{"model": "contrastive image-text model", "dataset": "regions of photos with short descriptions (Visual Genome)", "train_examples": 203450, "image_size": 40, "crop_scale_min": 0.7, "horizontal_flip": true, "color_jitter": 0.2, "cutout": 0.4, "tokenizer": "char", "vocab_size": 61, "loss": "sigmoid", "embed_dim": 128, "encoder_arch": "convnext", "encoder_isotropic": false, "encoder_norm": "layernorm", "encoder_activation": "quick_gelu", "encoder_mlp_ratio": 4, "encoder_dropout": 0.05, "encoder_inner_norm": false, "encoder_patch_size": [2, 2], "encoder_depths": [3, 6, 3], "encoder_widths": [96, 192, 384], "encoder_kernel_size": 5, "text_encoder_causal": false, "text_encoder_width": 192, "text_encoder_layers": 6, "text_encoder_norm": "layernorm", "text_encoder_norm_position": "pre", "text_encoder_activation": "gelu", "text_encoder_mlp_ratio": 4, "text_encoder_head_dim": 64, "text_encoder_fused_qkv": true, "text_encoder_bias": "all", "text_encoder_qk_norm": false, "text_encoder_parallel_block": false, "text_encoder_inner_norm": false, "text_encoder_moe": "top_k", "text_encoder_drop_path": 0.05, "text_encoder_num_experts": 8, "text_encoder_moe_every": 2, "text_encoder_expert_mlp_ratio": 0.5, "text_encoder_experts_per_token": 1, "text_encoder_shared_expert": false, "text_encoder_positions": "sincos", "residual_init": "none", "optimizer": "soap", "beta2": 0.999, "learning_rate": 0.0013, "beta1": 0.95, "shampoo_beta": 0.999, "eps": 1e-08, "precondition_frequency": 10, "max_precond_dim": 1024, "one_sided": false, "adamw_lr_other_params": 0.0012, "max_grad_norm": 5.0, "max_steps": 17900, "batch_size": 256, "epochs": 22.5, "lr_schedule": "poly", "final_lr_fraction": 0, "warmup_steps": 3580, "weight_decay": 0.1, "adamw_weight_decay_other_params": 0.01}
Rows from block 5 of the image encoder, named by matrix and row number. Rows with one number belong to one neuron. Each number is 500 + 25 x the weight over its row's rms, rounded and kept within 0 to 999. All counts start at 0. Numbers have three digits each. After the name is the row's rms in percent of the matrix's.
# fc1: MLP up (encoder.blocks.5.mlp.fc1.weight, 768x192), inputs 0-191
# fc2: MLP down (encoder.blocks.5.mlp.fc2.weight, 192x768, transposed), outputs 0-191
fc1.625 092:506491463513508525534510524540482495467486488456510471558466493463517481535469518437533515462506535485472524533522537508530500447487490492470488482465480572517512491529510509463499525513485476497508524504499489450484529501518487457534474520529499477496523498522479499525511494504501505519487441493494502476502455455461498515491494454543499455468499491522472539481506487495526492452522530482497521511488528446538506484451530500513498494517504489467495474463475535506513489495477472465501483497439472497499506517537470529455523489518488502484488506509491476520509470505532501490
fc2.625 091:500526533494451519472499489514475461499486487483499485491524499471551533492501533508478481505483552479502520484515493532516485490487493498495486557507546497492532494501445514531519515512499479526469448489473493474541478528470524521527521512521552508521513451446477518498537505487512505528518458480511515484511525472489506461526534530491505495498524485527519506521539514512483530453480480512477467499476527486528530502490525541487473498485498501498526551483425484500540521497465532559497528493514543497519514500484513465530512511530487453556510488470529496486525511463489519519
fc1.626 097:542506517551495506499546471573492503510510510525479487513483497528574577472516475442449472499509505481496505476512455518481482486482524493504541525449470487505509484502524486491483489508500497510520519458502499548493478527440479489532480466515505517488485500503486486460501485501506518495483475452505546489487497508458536492508497514523484508475500472517490460540471474478471527552472514543478488495482499495496520481513507485504504478530465503493533502515502492458481478483503489498512490470503507474481541540489453428512481503480515496490448513507468463489505482485494466502
fc2.626 102:515490504488457502535537491531530448468508475545494500492532486513464512483511529491479507493480518546496513512533498474524511472497526523522496502532512470501445536524481514468497452513513506497464480497476505540493490522525493462445491461512508484499459482522528461485479534476476478533503497466483490543531506526524485511477533547475522488494505497496489430477501494506468495493500494486496567527525509505459495534509527504506501546521493478483543520513555496536460477480467465492459511468524518524477519491506522477489505552501459486554482496499494502542506501546501515486
fc1.627 105:525506509511495504499505514540458496511437507478441526507517512530513470535481515474501508471532511465501458514487498454509523481503538480499468522492485503559523513510489511475485461521510508496466493532489497486523475488510505497520495503489525517561498491477503444485516546489478449527505481509475499548479495515537523517485451458530490488479498518478490523459527479507468500487464490544502501463524516495463515498511499523523480509495561473517532499504450531533503476484450472527473497506478546484463522518519516461510461492541541482506505522520490491455527464448509513503
fc2.627 101:495477517469480511450534467536487476461495576528439484487476489533491513484457496513541459518472525515478530461516486501444541501544525496490503494466484480507492452472523474518527472525444528522489479460515484475497497438496473504513497456516516487476504522463478517469473473492503497472508514533489513501539481522474511457490519486516486495505531522499525472490465446488512510540481501462540493498506508489485477501508521532510505473499481524494514525510448539496479487507499531488476508527500490501511486516475502499504538523521542520524480475493515474473481444525503509539
fc1.628 109:486505505531488488516485523450472483501499503473511511483564478496506478494473534485503510542407497496506505521530481515490502504490497521486516503480513475483520432498494534530500543528484526484516530464519529542493512499529473474522479504512503482516489517541486512532509474529523444508482486471548475513468535464489531520464491505500458507499497503492527493521498481484509511544523476490460498522489484476456491482496509495497501481478481475517497429546537519507470505492528522523538470486500484470460479530532417503513499509448489494530528498530481490457490506486476519507
fc2.628 100:476488455451506470515492458514504523492550510471524518469541530542548521461497488510526510525492523517498508471525557516487490478525518542479499483496518482491534471531505484505522494527535499470505487550503500491504535519537539491520513482508477499556513555493527520465502536541509510479494525460510483532441510497488506481510542512517527501502481528488506485460553549473482513539535483487513475478500510507491540492525471520539526492536522487516527547486471490472486489507512487518507523471489474486484566489512486513516506503501509482509478515509481463448504523535547516518
fc1.629 097:500495468527501495508469536525482460456506530521527462488510484481493490484542491496544504491498537502512480473509519528465525498555458496453453499510489550533464486495521478458494487496489508482531485525510478475475518493445512527511496519512482493520480479514506485514514498508540502495485490571478493516442481495499497495480483515517514483496533502507493446448546505476526493491511475512509501536449491513514539508513512505524499458479456476478512490487498515467507519478521489476520532472518491479522441491506464448493461523488483547490519495504512469461466441529475459531
fc2.629 095:473501489452485515513506478479544538518516478483521447503511507515525514502519464481508492510463524499476510509475505529467518482487498497526484504468486477561453541452493528476489490539541516516499525508474456504481458526425494538485490498466475499472540499525477506503474498462506537521498541495513480563482444491499493531516517510505525498492449483506484513499498501466458461520472550511506521506503481515501506495559466472508482469487491495491509505474454477523514494537471522483486510499469516499484494493471481536542513498436496556483489469515509518504480471507510477514
fc1.630 103:496467504523510458478529505506504458519464529518545562535505439510477518510465479502459492467467468480509514494501567516495463497525509505490473505500508493439476509449477525501494486497457505477489513497508529574532496532516548510503530514549474519566500509489491496512493487453490502497486534524441483481543482488489479501495523531499541544489498513515486524487514505498475507476437469493483502476509512466506494544484501499471496486520502521523499526498516469491537485529554500495477521517522519503500512479509516487487468506554519485515512521464495507482524503479473496476
fc2.630 116:433524492527543457502503486472519509516516473508552494503489475524459559489474494545520462516485443543546478491501515488522481514509506508481472511525505456512556515507524485515506538451515528509485459482515497550526530477496469475497456513496543512515523489507492479512471517500467501512548513492473513556517529470518472473475514473490483490503469493477475517503482523512513502484493472516511548498478500471523485531492533507498465473492506489488533529493523506548482562491498463457541481539487496467476481523497498494541492535529485491515502494484527496482518488527534501520
fc1.631 093:511541557515506500507505492476507488510510485525491491470507423485519474476486541532519516500504483509512469504528504477506495519503445482470494518507500527498551483505488517497494540477529482497535555491502492467483549512530517483499492502480501489526477535449520499494452487476496488523522469492480493553523520496525544444469492507538492500460477481518503474475482540496559484489453463528443515487526515513493480492491511489546481473542507517508467499505516483499479503556514497505529477532514474488503505510485490482521487546520494480491506498547467448511451497540510525545
fc2.631 090:495475535494527477531498504477450457510463450469500481520518515487516538471453466530525518515546483545514518441528523498479500492483505499461484449518466491478492501499519484500500454507498473501504529537537486490456509502495474512494471519527470494526500530481524501518462525492499543494467493471493527533478461496526480531508526488454491489486496559496516542459510547496519523539479457497500485516506449473504467450541527508538527540475492514513519506487497485536498473466468457533511468496503493494446512471503506506506493485472502477520531523487492494466508525497515497500
fc1.632 104:489511498504455528532490478479486513469487504478504518510498428467494468501488497513507515480500484522501495507519531482445547481474538508457415504520496499476491506516478493474477489487465478506488549522500458487478503488468505513533483489520497492525517480516537492538485506460527510514512489448497502519518497503517544470533505530486479447538481475478482544462462496472474512484475468510497504487493509520503451484512516469494510473526502524472521485517494525510515485445493461476505518499477519532540467500521543446456467543480491507478513489490502486502473495475580488508
fc2.632 112:502483515525493485477512492535496533495516491428511482531512527474489517507528483466497482470495492494514477499504475511490470471485505461461480480469513496481495492538502500555455506525489526476459452490481511485484495534494512501496524492524561489534504499545475521510469483486482484521526499484508462569535495464474538473510474470521579512505470476466505512498467464525546462531498483496479482479471504463485505514504517465478497516531504467504473476484477499514554480458473504444502480533498486518504495503458536504493482465507487488519507521474496528499575511484509489509
fc1.633 096:478536506509503486500490463472471497445483503538470508502489542495491546475520454479515489514524520479503496498483490505557502506500501485500492510493518484455485514527512520501500515511528486496494493482435454508490489546505453490497513496502496465537462509542510487476508481484490488430484480450504510550455507506479496480488528533510474524506512548455499453499520479464526473507504487479526505437489454509471501479524494442513475510466459538483486493463505506492541477521506477492525504494492502435484482520498516492498491521553521492514485450549536508486536506518510492529
fc2.633 098:491506515533482504484518530443549481557528501532507461520509491479525494487506497515516521445511471530496517535513542481472474514494536506481504549503487496495483472517522540524485519541503503483491458447496507519498497505488505491519541504518495573495465499491502476530451480535530505506531544490514492519509465507472529530497511492474468442512507529443512506477524517511502496483512492490488519487493480491497529503489531532543485527471547499515521494469465477485476497521501505456529498478546498480493497521513533519465450515511529459434465492488532530455471500492497497516
fc1.634 098:524514512481499500533487501483480516474536512470491503526518520496511494479487534538495488487490516497525475476527498483456510484531493436526462484462459495509536495530528504466439529478482461511449539503511491497522519522499479476531475468480486510496486490529520473490512481552504511511485512545533504497485488514510454494540526485541504458475486441476464471522516523492506455543450534518517496501527481493560533512503533494485451473545483514460467482519480520473507522526478501455479538505532521530487519485478460488482479518536506504505502474517504502463504519481496467528
fc2.634 096:510478494505507439485493494489487492505522524452517486499529511503490510500473488507517547544450476506479516490530514524462550510512496532571521520489465512491508498505487507453489505534532479493489547544450468488512514465519512522514479478479509509512505477482512545497511457474503499514513493540497482491493522448495536498477467527489456565482500500490513507446471481529456564514501469542504492515528534464459523477506476491492496499501467519470489528491519515523525529497504499484533482480460481456499549478547501532481469500498496500509500485518541506470520511498520465530
fc1.635 100:553516477462470534494455482478507465523551519498468544452483468506538485516483506481470477480486505513502508478536525502537541487461465509462501445520520467466472483479487516521493481455498491480501480459502484502510493486522475460538513486465510524494494473512503461515499477501512529500524490523467505466518528500484546480478495513542507468519483455495467505469441501448470513499522520504517534483461485488512463517536495469490533481514515477501464523534516459470470491482534495478520501491492523462453501507458522522505461496470498490504538516517529501494466456488481497490
fc2.635 091:494498541479499465506462454453525492448523509533509495495508512466473539495496493497470501529508515503513464490501517520499492504495492515444454499509477453488514566514512512476508505518491479520536509490470534520508514511520494502541515522529522509541485529503518534477478497503518504563499498510497476503449532431529531473511491505498506515521528494480505483525528552491490498547491446503560458483504468500532473529507524494514483519549492502475492472475492511518490491516505464468521488500500507517487532517492538545472506504479461544482540476493463531520432518493493508480
fc1.636 105:449517503494541512489505487493484537505515505492508511541489474511483461503527511480499484476477507517511473449497519488484498465511511501493569489393478468500517506478516499458476514495481499512503541477509474464487513530536490525529461492504433537508488475490508428489534491501506495497495472484517553501485509484497506541496492509525529522466558505509462498522485474504536464473475497480506506460542476501443517520500479495484557502482503494503472481523503476493487482513499483468499487502500526503505515559462498485485485487495492539480482453495500473502497549506493472458
fc2.636 095:495481504459513505487519480480484471445498484436529461529489485502498526537488481461473567545494503530508502525456478557513533494493464513477507507532489501514493494511491525470547505494511543520504478504511476514523506564460545526462501505475547468488469469500473539486536526511506507525485489505498547536456498482491508498469503478505492499475505469509478503497509490544533520504491493526524518488495530544514477485521517522522490518475504500496572540535501475491512520504463492523515465519504506468481497510534465524492570480494504509483490495500488505484509544443487496491
fc1.637 097:516445518518548502506501504450471523503471509497487500502517510517504542510475522469494502493509491516516516514480534533484502499462508459472469480478480471488491499491498517505510450494492493476482468495531514537507503515520517444494517472451423478531512477542501514461481500489519523473557473513506484502522536517537556465506505531500480503479536515499474471458479517523488511499536484525494517482542491484493517519471498480489488556531459465485431524508469500541493524530501494507487476500489508522476478541488552474507466491541498489497506492438511526455519519509464496503
fc2.637 095:477493513490524474507482523526491542460463498500481492511552502476489478531486535533503485491474486509511502483531526536544481461511510537470475495464473506488503468507500485498518459502448532535462498484493500436486485478497491509505470497492496515479521482481529480501482557553490494479492485486495527504493514518467529497502500494509476468461481512449483513537506539534506573514524476501511521509528477503532492472465547508472528510491480489520492487456537494502491522494550513504499523478524504522444500477492510497515460508463545503505505456455504480434523502492503570502
fc1.638 095:493492489492516472513542494503498551580476549471473555512525506502518478523493499507521488523474508461492486522485471501476523460525464500501521507492519483516472505509507538459487538504504505449512533505520474475500517472514545478530530485514499469524560458515483496519508529531484461495511496504474475508502492516495507455489523561495530485513506487488471476508496477470495486459508470537502487456502515493505489526504485507519531489467545529463519471513489481498480470519467495522517505494535485457522494499482538484464497496556540425486518524473516503450492463472514482518
fc2.638 098:507511509493506466464528498544485498531526509502502507531494509494477513514465489472506492489538531457441500508480478517507517564496506486480493515483504512463460536514484468515521517453499477516440524469536514474493433495526468444508471491520521490525537497445529508502474492462496500507489466539454487500504498504481494478483516490505471471498495513490466509505489555449493523463490545489478511464514496528448485503516499485503483521483518512488527537486462518487520479535508511515507521548519500510509502530484535527516472504522568458507463479518528497487526487520487532451
fc1.639 088:476451495498491527494508575524557480478490424509495498517506495529518476488499496525537500515495507508517528520480508458517533510534485518488519484506513457470492511501477483467509472486500498511530462467482480512546486457476497533527500493530527498505562486493489468474521468504456480506469497520460493494466481483536512446522505478503505465497456516502502496458500542472484497523458483514492499518554467474505496507548540453458500487496453532488485502524495479488520525477480509499516506472519536489538511473518532516466539496490527473514489551491512534472490517473492509477
fc2.639 091:507506510469519484515492480527517448509493512468531537511566516517530528550490549504525477547483512472473502471478464488557514485513505514541490523541503491490484466518489553506517502527484492511511513463489454519517487503538513488494498521495479497441500476485509501547504503536529500484509516496462483520500514486493518496493544536521499501494501498536534469509499519459525479453513542514550506550505494483486493501561484513464458483576474480518507499475518529541517483509481457483529481493501541479473519441520485516490468483489498524517519483507461481490494480496490488512
fc1.640 098:459494475491522520472472507508541490488492514512486568460507454513524490495487506502492472553477506486467489545531494492474486544492474508550479474480452482539480473498498510497534490497490513508485534484541553567506482440534461522518488495535448525525536523500503503488480506505522533497491502526489506516540544508464523455458521465495498495503502528461526524510522482464458476504501500517507510485505535519482487500500492476480488484475550539526514489488519500523496463525474486492485527480529491473526445492488520524478500489476471502511513523490552468511471482526522484530
fc2.640 101:494467508543494444508488470501486530490534490496537505501494480527475455559467506493487523500445475503516471500533498533502469472547492479476481508534487513490519504518495483472513490571509551508506532503458496517495486519527482532476536479542497493502532511536500501499475459482497490493527494440521485475488485518545505472512483511478490472513488482454494498479470497478558481527562500517488483472472484455496535469481533473480475484483523536480482530518489479453533512506530484471513533506482516495497490505489484485533478485499504545474522505527515509442550470478491495499
fc1.641 093:491484513539477503492535448506469492472425479475489498517513459512485529540501481457517525514509483465486534453527495500520506503460519507525506480514520524478534542500506482514530493505528459444514513482467543477463494456492498548501506485528502520495475495541543498514480473512503517485460487512497475499496482527511436516482453499526501518490496524494467449495500513496537526540509488498490551529506496483495517512501525527517484508513519524490491507520454515467497506493501506503536528487457471493460480534513546467509520549504471504432455519488468504503506534499523527508
fc2.641 090:517530497525505510523511474498522540504527488499511504548484494498536483447514513488499468478496523458533499488499514537529483461464475519508510507498506432472538493496519470510480508461526513524512489511493483477496473495496487488484468526472454520532513503506463450521509497479494524514547488514491494425469430532482455512531468515478459457524507451503504494489507486536511512505488524493486509509514458495472478523488540483475450483487494506501501524453494543474521503487513539488493546513512506514441477503466484489505494529521508479567531510537511474470514522520497527494
fc1.642 096:489439502471489494490480490525473497537457535501496477494516483507480489474433469531510503487517466495512473481534543528484526473543566494410533475470481478557514533473469530486503476456514522481470527496506475473516490507506483450509481509511463477511481532505525482505482463484471493482540490511487500478544479514514498484481498507516551508457517466466501501467489457474500505488489514474491458472509488471504472521468486493471500510501466502492463468531494508489515481499469509484503564504462521523525511511466524484484494467499489495483536484497490520503494509500519553507
fc2.642 089:489485528518508515509452509499500520460506497527500462486477491466468542529467509452481538478499450521496475484522482493490512502462550537447475470509513480490539530525506507458514505472524503480501491528470485518525512468525552527446518461476469489519488514520473485559476480483475506545484545478460496464539475473514482508542525521476492504535486508458520513515492508489539495474503478521523506517468498493488485549473518522468476512468517503515485484545517527513494476489471515506528559497520484480516509472536529519479494498530521541523530518488524500536503478476517470488
fc1.643 097:493517482489476496542545495549495518484502480496456475478501533523527527530461491495558512523523478501485505462500500539510490473520502500507512494497545489484506510506558519508492482489508504514484498498501504526502473491521495523535481465496510543510515503488477487473466495532462474464501497496486514504501449479508457458456513536513493486559514492533508488488492484498512475515457520524471478469514497495538456419469502442481497467486524525507522488502486480496532474471458464531484495479455490521449531456518533488528525541517478481467491480431505500497516487512522485475
fc2.643 113:519490507454476517485534504476513468468490509500472519499490521491527498511464469508524493475511494524490481547483538529509514525521554465538463493525486510464526494532493484511545499501526471526547531467478505499506519489511481521514549493474506473521500495498487493510477503514506519495490499480477457488488501524488568506512471508505460537530527493484503561504515485523475517505540514528523499496499490509506480485486528524483539518437479457507499495484473495487491485575506492504500532488533510475448493468512515506500505465500489514500447527597507480486518455531516455532
fc1.644 101:529521458474534537507483503531476462482547485476500479521497527454448539528513526491497510487535500540502515468512525465471464482497477463503510491477492507502547499475452514468463517483514487474498524554509491497521519456514497471503533516516496504525480479501506517492494499474497495497485482520464564515486504529482512526522512529517477495528498526482491457547526446464459502456461463505496497469496481506527533494489530520493473488522523508463479468460526476458510539512482512503462439475473527475482514487520513498491538494472501490494526517477453492501501513505450504456
fc2.644 101:535512522503520516481528503516510485486515520493526483504531502456480484543485549497509516537465433466460537502489486486523475532472507485514488493499532520520483539514514497437463533530491539520453513444523504513498518485519432474487511502482415466479505475544487499498500489501507534543464472488488498508482496497507461464534518486496517445470485486532526461489485479482511526493472516492456501521492509465529489496509537537488492488490481490522513538480529495515480504535489491497539501494487499459498492486490518483497514509524522471490500546484518499520523539451446503505
fc1.645 097:504496506516482507484468525461491509481529472524485517493561524474516452501485511494471537494476504539498462487513491495480492459521482488458555500501508493451471489514499532500534515485530472518531521475527462470472500535507526530502482476519477542519531477503508547478499525544518559479458510483523452499497521500475452491514465486519573568512485509488527497502490521477513526505482510533471529473524520503524512490436482482485489517525525493490531451498490502497508501497467484505474471497474473482541481506494484497504511464498480477435453497468524490524483511520497497498
fc2.645 096:517530508518483485536479508516495469508487519485434474491455495492484511506499504480519459543491491489473484489508537485482500501502517515490476506532484497523542503495469522470491496518515521536446549513529535483426495483547480491495542490499561532497526491480512515515480510514491443515535506533490532464484497519500539487513527491530450477520482522483488511498501509490519499476517517504488483550492506496450546546502545497488532483487518523507481516497519491464443500545529536518506507507483471530516534513543531514496505469493509497433479502540520483480485473543492458518
fc1.646 098:496493504451528511515554480487461490528465480488453514509507537494547490492477501498480521526513508494450466504510513522526470539543493499504500460473549497479510497508503517530508506472486514492489510519486498487489487448477544503506471502554521500514480489480513540517488499521448503499444467478513514507476483503474530464447506496567480553467546508502519530504501510492508516528477533468527499504492519475489475471542503570507490504430524502542485519500562500531545512485495522481502508492558498475506508494502480518508521480506490481502507499491535494494474483531481525528
fc2.646 101:516507512479466513493531450519500492452499554565462513526461454489516507472508519460511481461504515549502498517484500507523485488470475439499505514504524527453509504501503562560503516505466472464499486505509446477472486497529495467479519514482483506496534475495519475533513500525485526490516530514496542490526455484580530479507519495548515463507500484553468525446496498524522510484489477465522449468491471492531479481502475493505502511492460498491505543500482481512472499488517502504455507477491477462499497498512483504504484506466525491502506509538533489487508508523532518499
fc1.647 099:512492514466501489473458489473486489536520520510518521513530469503528524533511499487516513515486491495491495514492470496516456492538488529500564484442467486503524518459518480491514503488463510500489469521496503457512483501487511500487535475538495485505512479511494490501479509500466538498474526457535534505517507517492475549553486528502532516462515498476500444514472515527460502482499514513533520516506473499469524501496528505518505495532414489513498518499520499542478526481475490494509423481519552504475483469508501474457437487465507488441527511497450463518521531525519503534
fc2.647 092:502463496496502536475475526514510566489470515524520509512513514471524476484510496478497523515520533553444479534481499542508524479510505472491433501508489524474500511521456552489507495493444457541492529557485530515510533515505481475473498495521498492507520492541510527517459497485542511521510462492515522454470502521533473475491511517523534504491508491493498495467548512511516464518491516559496567507510462475473480471493471508549493519502456501566514470532498507482500489531518506526525529510525510517494512486515488486474552510530498521526485493487480508485503524526485500536
fc1.648 104:456487499499547525511514525537485507494494461573526472496519599469507507498463487496514472480506469524519479471514505491471478506491513522508468501513489547484541496559491501532509497481499466512521507461502501489493466485519508465512500480520524462492524525493495501496485469516506515490486524527517504483464487527485522514531478540502528502549502535507453451505507507519504515521518469514522476489474513494534523511504493499512509479491510505506508508481524486545495452466476522486466504472508519457514504468490447480481483540499470470491502503512480486403567492489485485506
fc2.648 098:487511531442512450494500445481459458521492462474503487540465500473489529469495524485500523517504496495500483509503504544542520490495481506458496498509479441522500456476506492480499526449482477485524513441493471482476470452505549510518545501488515511505458508495508515548503540502486485524489493529511490536496519496493533498508528456506477482479535511504483517511490512518490471514551486515524512498520493480525558541487529517518474475479507503479504467507481486474503481557473513503527479468474525487507456482445484524501509482540527510518545549505529519484507525452501526492
fc1.649 107:524517512466471513464506448520534511520507502510551470516527466449509518494508472503505453463444511474506489521501504494456509476503488446506478475501406488478515544514496519551527434500499473522522478530498444448479519486496473484564515491526518501535497478471509501491509503501513499485449511483516487514475512488481497486507518490498513497500520462503453512467504496478512490482499489488510490523494500481482472514506525504498490508506485511502458553483558519468460494506486483459489487497531493476464485447488460473494525495459494505515471515484501491504462541475505495523
fc2.649 097:536494498501488457522533470501528505509482496497477454463458513506519502459485526511524436511509531508474461528523474517502504531492518503472445473468467505496511476560485455527495456491491500541516501513480466487545524516479514522524519501502496491476486522496508450522523509490486500502505516521518513501483510470517479520537500511530492546487504455497508468525493516501550516469512477487534529479535521491500486514494445507485500497541527547433469477467530487472493446526530473480452528495452504501500502515532490513504468494519504549535478509531462513511500469502516495538
fc1.650 098:503543483510475508460508505464490474459487486498494489566471472499473515524510465508492498512494494498485526494452490507501502478491464446520450476505493506496503473494487481451493513503489483496466476532492465512476475478498472490535502479527487482488486500466520457447508491467490481483485482517481514513436518500512443498477523484506519552491496541495486518506515470462463483543472494486438502481542483470492521516532515490464483487527517496507544486508464473490503527537536507432512486499524474542538477486502513489521486510492492480486485499426478529515529538503539500458
fc2.650 094:497505438484549487498493501477493510535476492519532501524495524512455466507516517496537474516504448470518482499506521499546470522492508522512491512527569502489526475510512502483545505513534484495490528508503527497474551479508480501460487530505553526541499498475508471525508543487519490530537508530477446477549460480477535526540511518480519511503510486538509518502474483458522550510516528490487489488497491515516493480493531515502508480498534494531484503468483505513494514533535504518496524522494478562528523496503475541520509571516517444460512515505517524465502437490506487475
fc1.651 096:519488498517492484547503503497498475459539454483499558515524497479443502497506501449526452544465490479483481501483495487493507551547532499481465485471484496517489534521488498504533488452510448540480501491504526536482508501547443474511451504506537508498507488485522501510459491509525510526476509520481518472467499483493513511521478490518489508536498514518505488499505472471511511524531499576540501493518511520502466539477496489515511496483496501477515486500499522540462495438506500494453538465489484493488506498514441433490531477479483477533511486530487535492487498481483525546
fc2.651 095:525499520453497470514480527520487504497493529480511505487502524539468480473492547518529502467512501488502494468458510526503572422487484493477507433512531511482465498494496446476473509459507496483549502482515497483500527470530478506498494482498427502520528511509502498474492525504509505484474512523523485502498495485523515522519514503529470489530531508487543517452493479508532507512535465509491495495478495498533447493524489526466474487481510496480504524516504490497466478486535470528478529453535545532461466485534492490510544541473515519501513552505524454504510531531456520507
fc1.652 101:476501470493457537501449501506513508488483467509506458529459512511449509493483466468481504488481493523513474483504487504447436499500541522496516492490587534491480511488502509482499521519502492484504524475480544520501477491544491526470458498515513499467498514462512510493496462514483537532457531527494493447493496475490499499481457489470509546475478498540501482519466473511533491498483535508555488507464501464457475529490501501504468503470498526502522468482528482469499487484507524554501516473458516562515491467553483499477505502502500515508469509531484510512517457534525526478
fc2.652 103:493494526528541421508497516519464496499525474482534512486502507505489527468471456497486470485512475502519510460509520497545478485476527518505490569487493506501501465507482456463526467450457539514493491476461529525516500457522521564488473492477488496505483530539537505468490542477485488505493506475526506470481516496528466459458527522482493475468484462504517480504526530467485500437503505460465527493476513502508506525524484456499507487505465521472483498573478508502533503518508516494491498475473508525471494527532537497512523488476500471484498462520497496465503489463521495488
fc1.653 109:489480505508477532536506493476504511477477514524493491468537498511488524493505495513508455450504469472521467448511506501484514525492482508508491433538486483420440514444497491443492523494523557462514509519497517493514481494504511464503499480515535506516519488469480503492518456471473502486503495526470501508452521510520546489513550473481434474469487518471504482510481492521461493489501488503508507517506494532518479516508482517486518529494521523504512505481499477496483522504488511509523523478495466519539498506544474485464487491488493470549566520557495503485544514569505472502
fc2.653 109:514509481513507461489517491497483491521477501487491507534509510523508486514512527478497457509530522506531482551450481531482495481498463554511481526491536495479490446483468519520499458503499497496507466518512522536465504494471497503515459469522481536510490501481535479481478478492476520535458458515509490507500544529462435491518507588478516509502477495473498508521518507515439530495520507505481487518543506483470480504515541488545490507473494516524481490498535492464493486509499548485488503493546489467511575474486462500519489498501532490476438495484495470512455473499545479481
fc1.654 105:487479484492542446481511517495475482493487504468483514469572465539469512509520481489456458518505525524465486496477506438521521486481544483508502480525451488477515508462494509491496427503499501479502492510485486503519506484466504485487517483487523510537471464551465486500481489489477506501469530527509512515536525474512498536507500473504497462507495501469504468516458504459512538460445532499479479497479525497462498539508522511469487468545545549513488477561546529504506518506490492545480512498488474476513513507542450536485530500476488498495469499493495512499524508495543501486
fc2.654 102:493517495485487498504549462474509495490481487479474525517510508485462527475483493524459466470501490529486500525495521479533507502495488549491457498531546440497495492519507509459545549501479508452500513472499499509507522465486488477489515531516468509514504497519499522508497451489470456525477511503507488502436508470514495456557513478471504523544512480501546479493552503490500517457534535460484483522493521499490441509549496489500498523471511496524512565503495556502516503495461482487513518514515480526508573503536474488538543471467496481531490481500489505464482522481511504493
fc1.655 090:504487480504449530492499531479510493496505537489508468490494494496508502538435484502489456442479505510543470465520463459495494481473506517481513503465505528495489495473477488564519472510512491486472479507461496474517486500539517462506507536509515465555512465502487500518511473485521526477515510470486521496507474465536483476553500485495472490482449519481480507470506515494503466506494486526483460544501511494455529512518555475520493506499431503516511490461546522444511478481485519525455525497487474450502481425519459484509519509494476501512484487494503541507507466514507491479
fc2.655 108:451512433526509504536465490520495500551543510506529553494509506503502482476505515524474471535472472502501482527483506468478512472467473479503520491487486487521491520519488528477518490474463514506481505523495540470477516527487468457550466448475504475485447451506479477541498507528536506516479500469517498565488498516500463476477507549526503492476509524482512509513518509503504509542479522522526505545499509552510524487518459479457510495475486456508515447489536481513478487484466462509522487517470495497514499502494487517524495497520494557448524519488484516525515475454464489486
fc1.656 091:534492511459519487483501472504501502430502534527486485504499443480495470537548516474503495528500500478499488486528511496520519464536511501493473501496489477494500511485453486505536452489489510470481513484526549423550479510471526465501514473460493510488531516490484471544526492488457495516502488488501507516490453487450480506512439446513506499496522505504493492490494510529529528505496516479490529525531523489497553476529503500476532449526501547491539453517511499516552492512470528484510514540517476520460484517475506547452454471493486502510514504473477495508507495494467513520
fc2.656 104:503518490506499500502535511518535486484479497505528524518552510482454495489502506565514447419505499511490509470449468483506495498543468483506488493476513489505486529537502479484501495485501525527521508498526504556554492501518491552534510499498539501468467497425513471519540465506500535509517504512501498491478524491498494529496485464489508513524435520454495532510493543487527511469468501539501532483538501528544481528472500506466505480478511513512468480507472500504464531501541517496515519500526498464510483516510490443470480485502476513528477522490461524488511531532498529548
fc1.657 102:484520458447461433497452507507476521455515480485495528503473515507482517502521474492484518481474510504470520507477502497491481478514510495478497517502492499476506457491499489506502503468520501505473431481490505492502540495485506486474501480489505494522507488488535505494463520484511485506487513507461477479484455484468513523470525493478539523499508491499502521504455537490512497475512484486514446483563530470517541473500477497486466482507459555501556592478475489487513559534490496461466532516513532529481555481509528508484514489516539512460537464485494498490442516503490508492
fc2.657 101:484499462463509494512534428509497513521483492509482470538460550482501447480485526511517478517473518509515555493486562486511494499497482492513496501487520565522529475493499467501465444491544507495492462492517478487490487496517486456525467483442494513450493516546547485489495482511491479474506476493496498507478577516492485517526535482451530486526476497484512494495518476499493513532524450487477516549523492462503524471449475492499463539480475504490490497529487483478498482490540510503494519486502472485514508527487526488498487552516522510537508520511506509488540518499523471539
fc1.658 090:466549485482548551575504526498536504514482468479485453510501500521552525500485492511548502482530532484466479467479478491507476482510483511532512494468469490493475511495488450463475514491478476517499497478520526506494517469486506492498453513452514539522510529476523492489514487466492513516499506521464552495479485487493527505500491467435553501514460531494511475488526443509521523535506512467458466511504482482540478499502523509478474469505521533468515495497525490509515525447503516494489481523488466481484477461488479515536521502433501494499508457512478527513477471521488475515
fc2.658 085:512496531470535475476548470478508506511470490512499494491507496440527434493429497469504525487527499519527481509448552469502486514492559529512513468460526476528470473505491488540497518509517508560517519492523532523457511478537496505529470458546509494492497512500473496485492534489472523488468450500452473483512497456490494505516492510526483481474501503477525506526475530502511492499474493524487503532521489490481528481528465496500499513499504515540465535470497490522522521497515473527466477445463492498502515509505505509551472515491498507533470545446538497500477537484482491476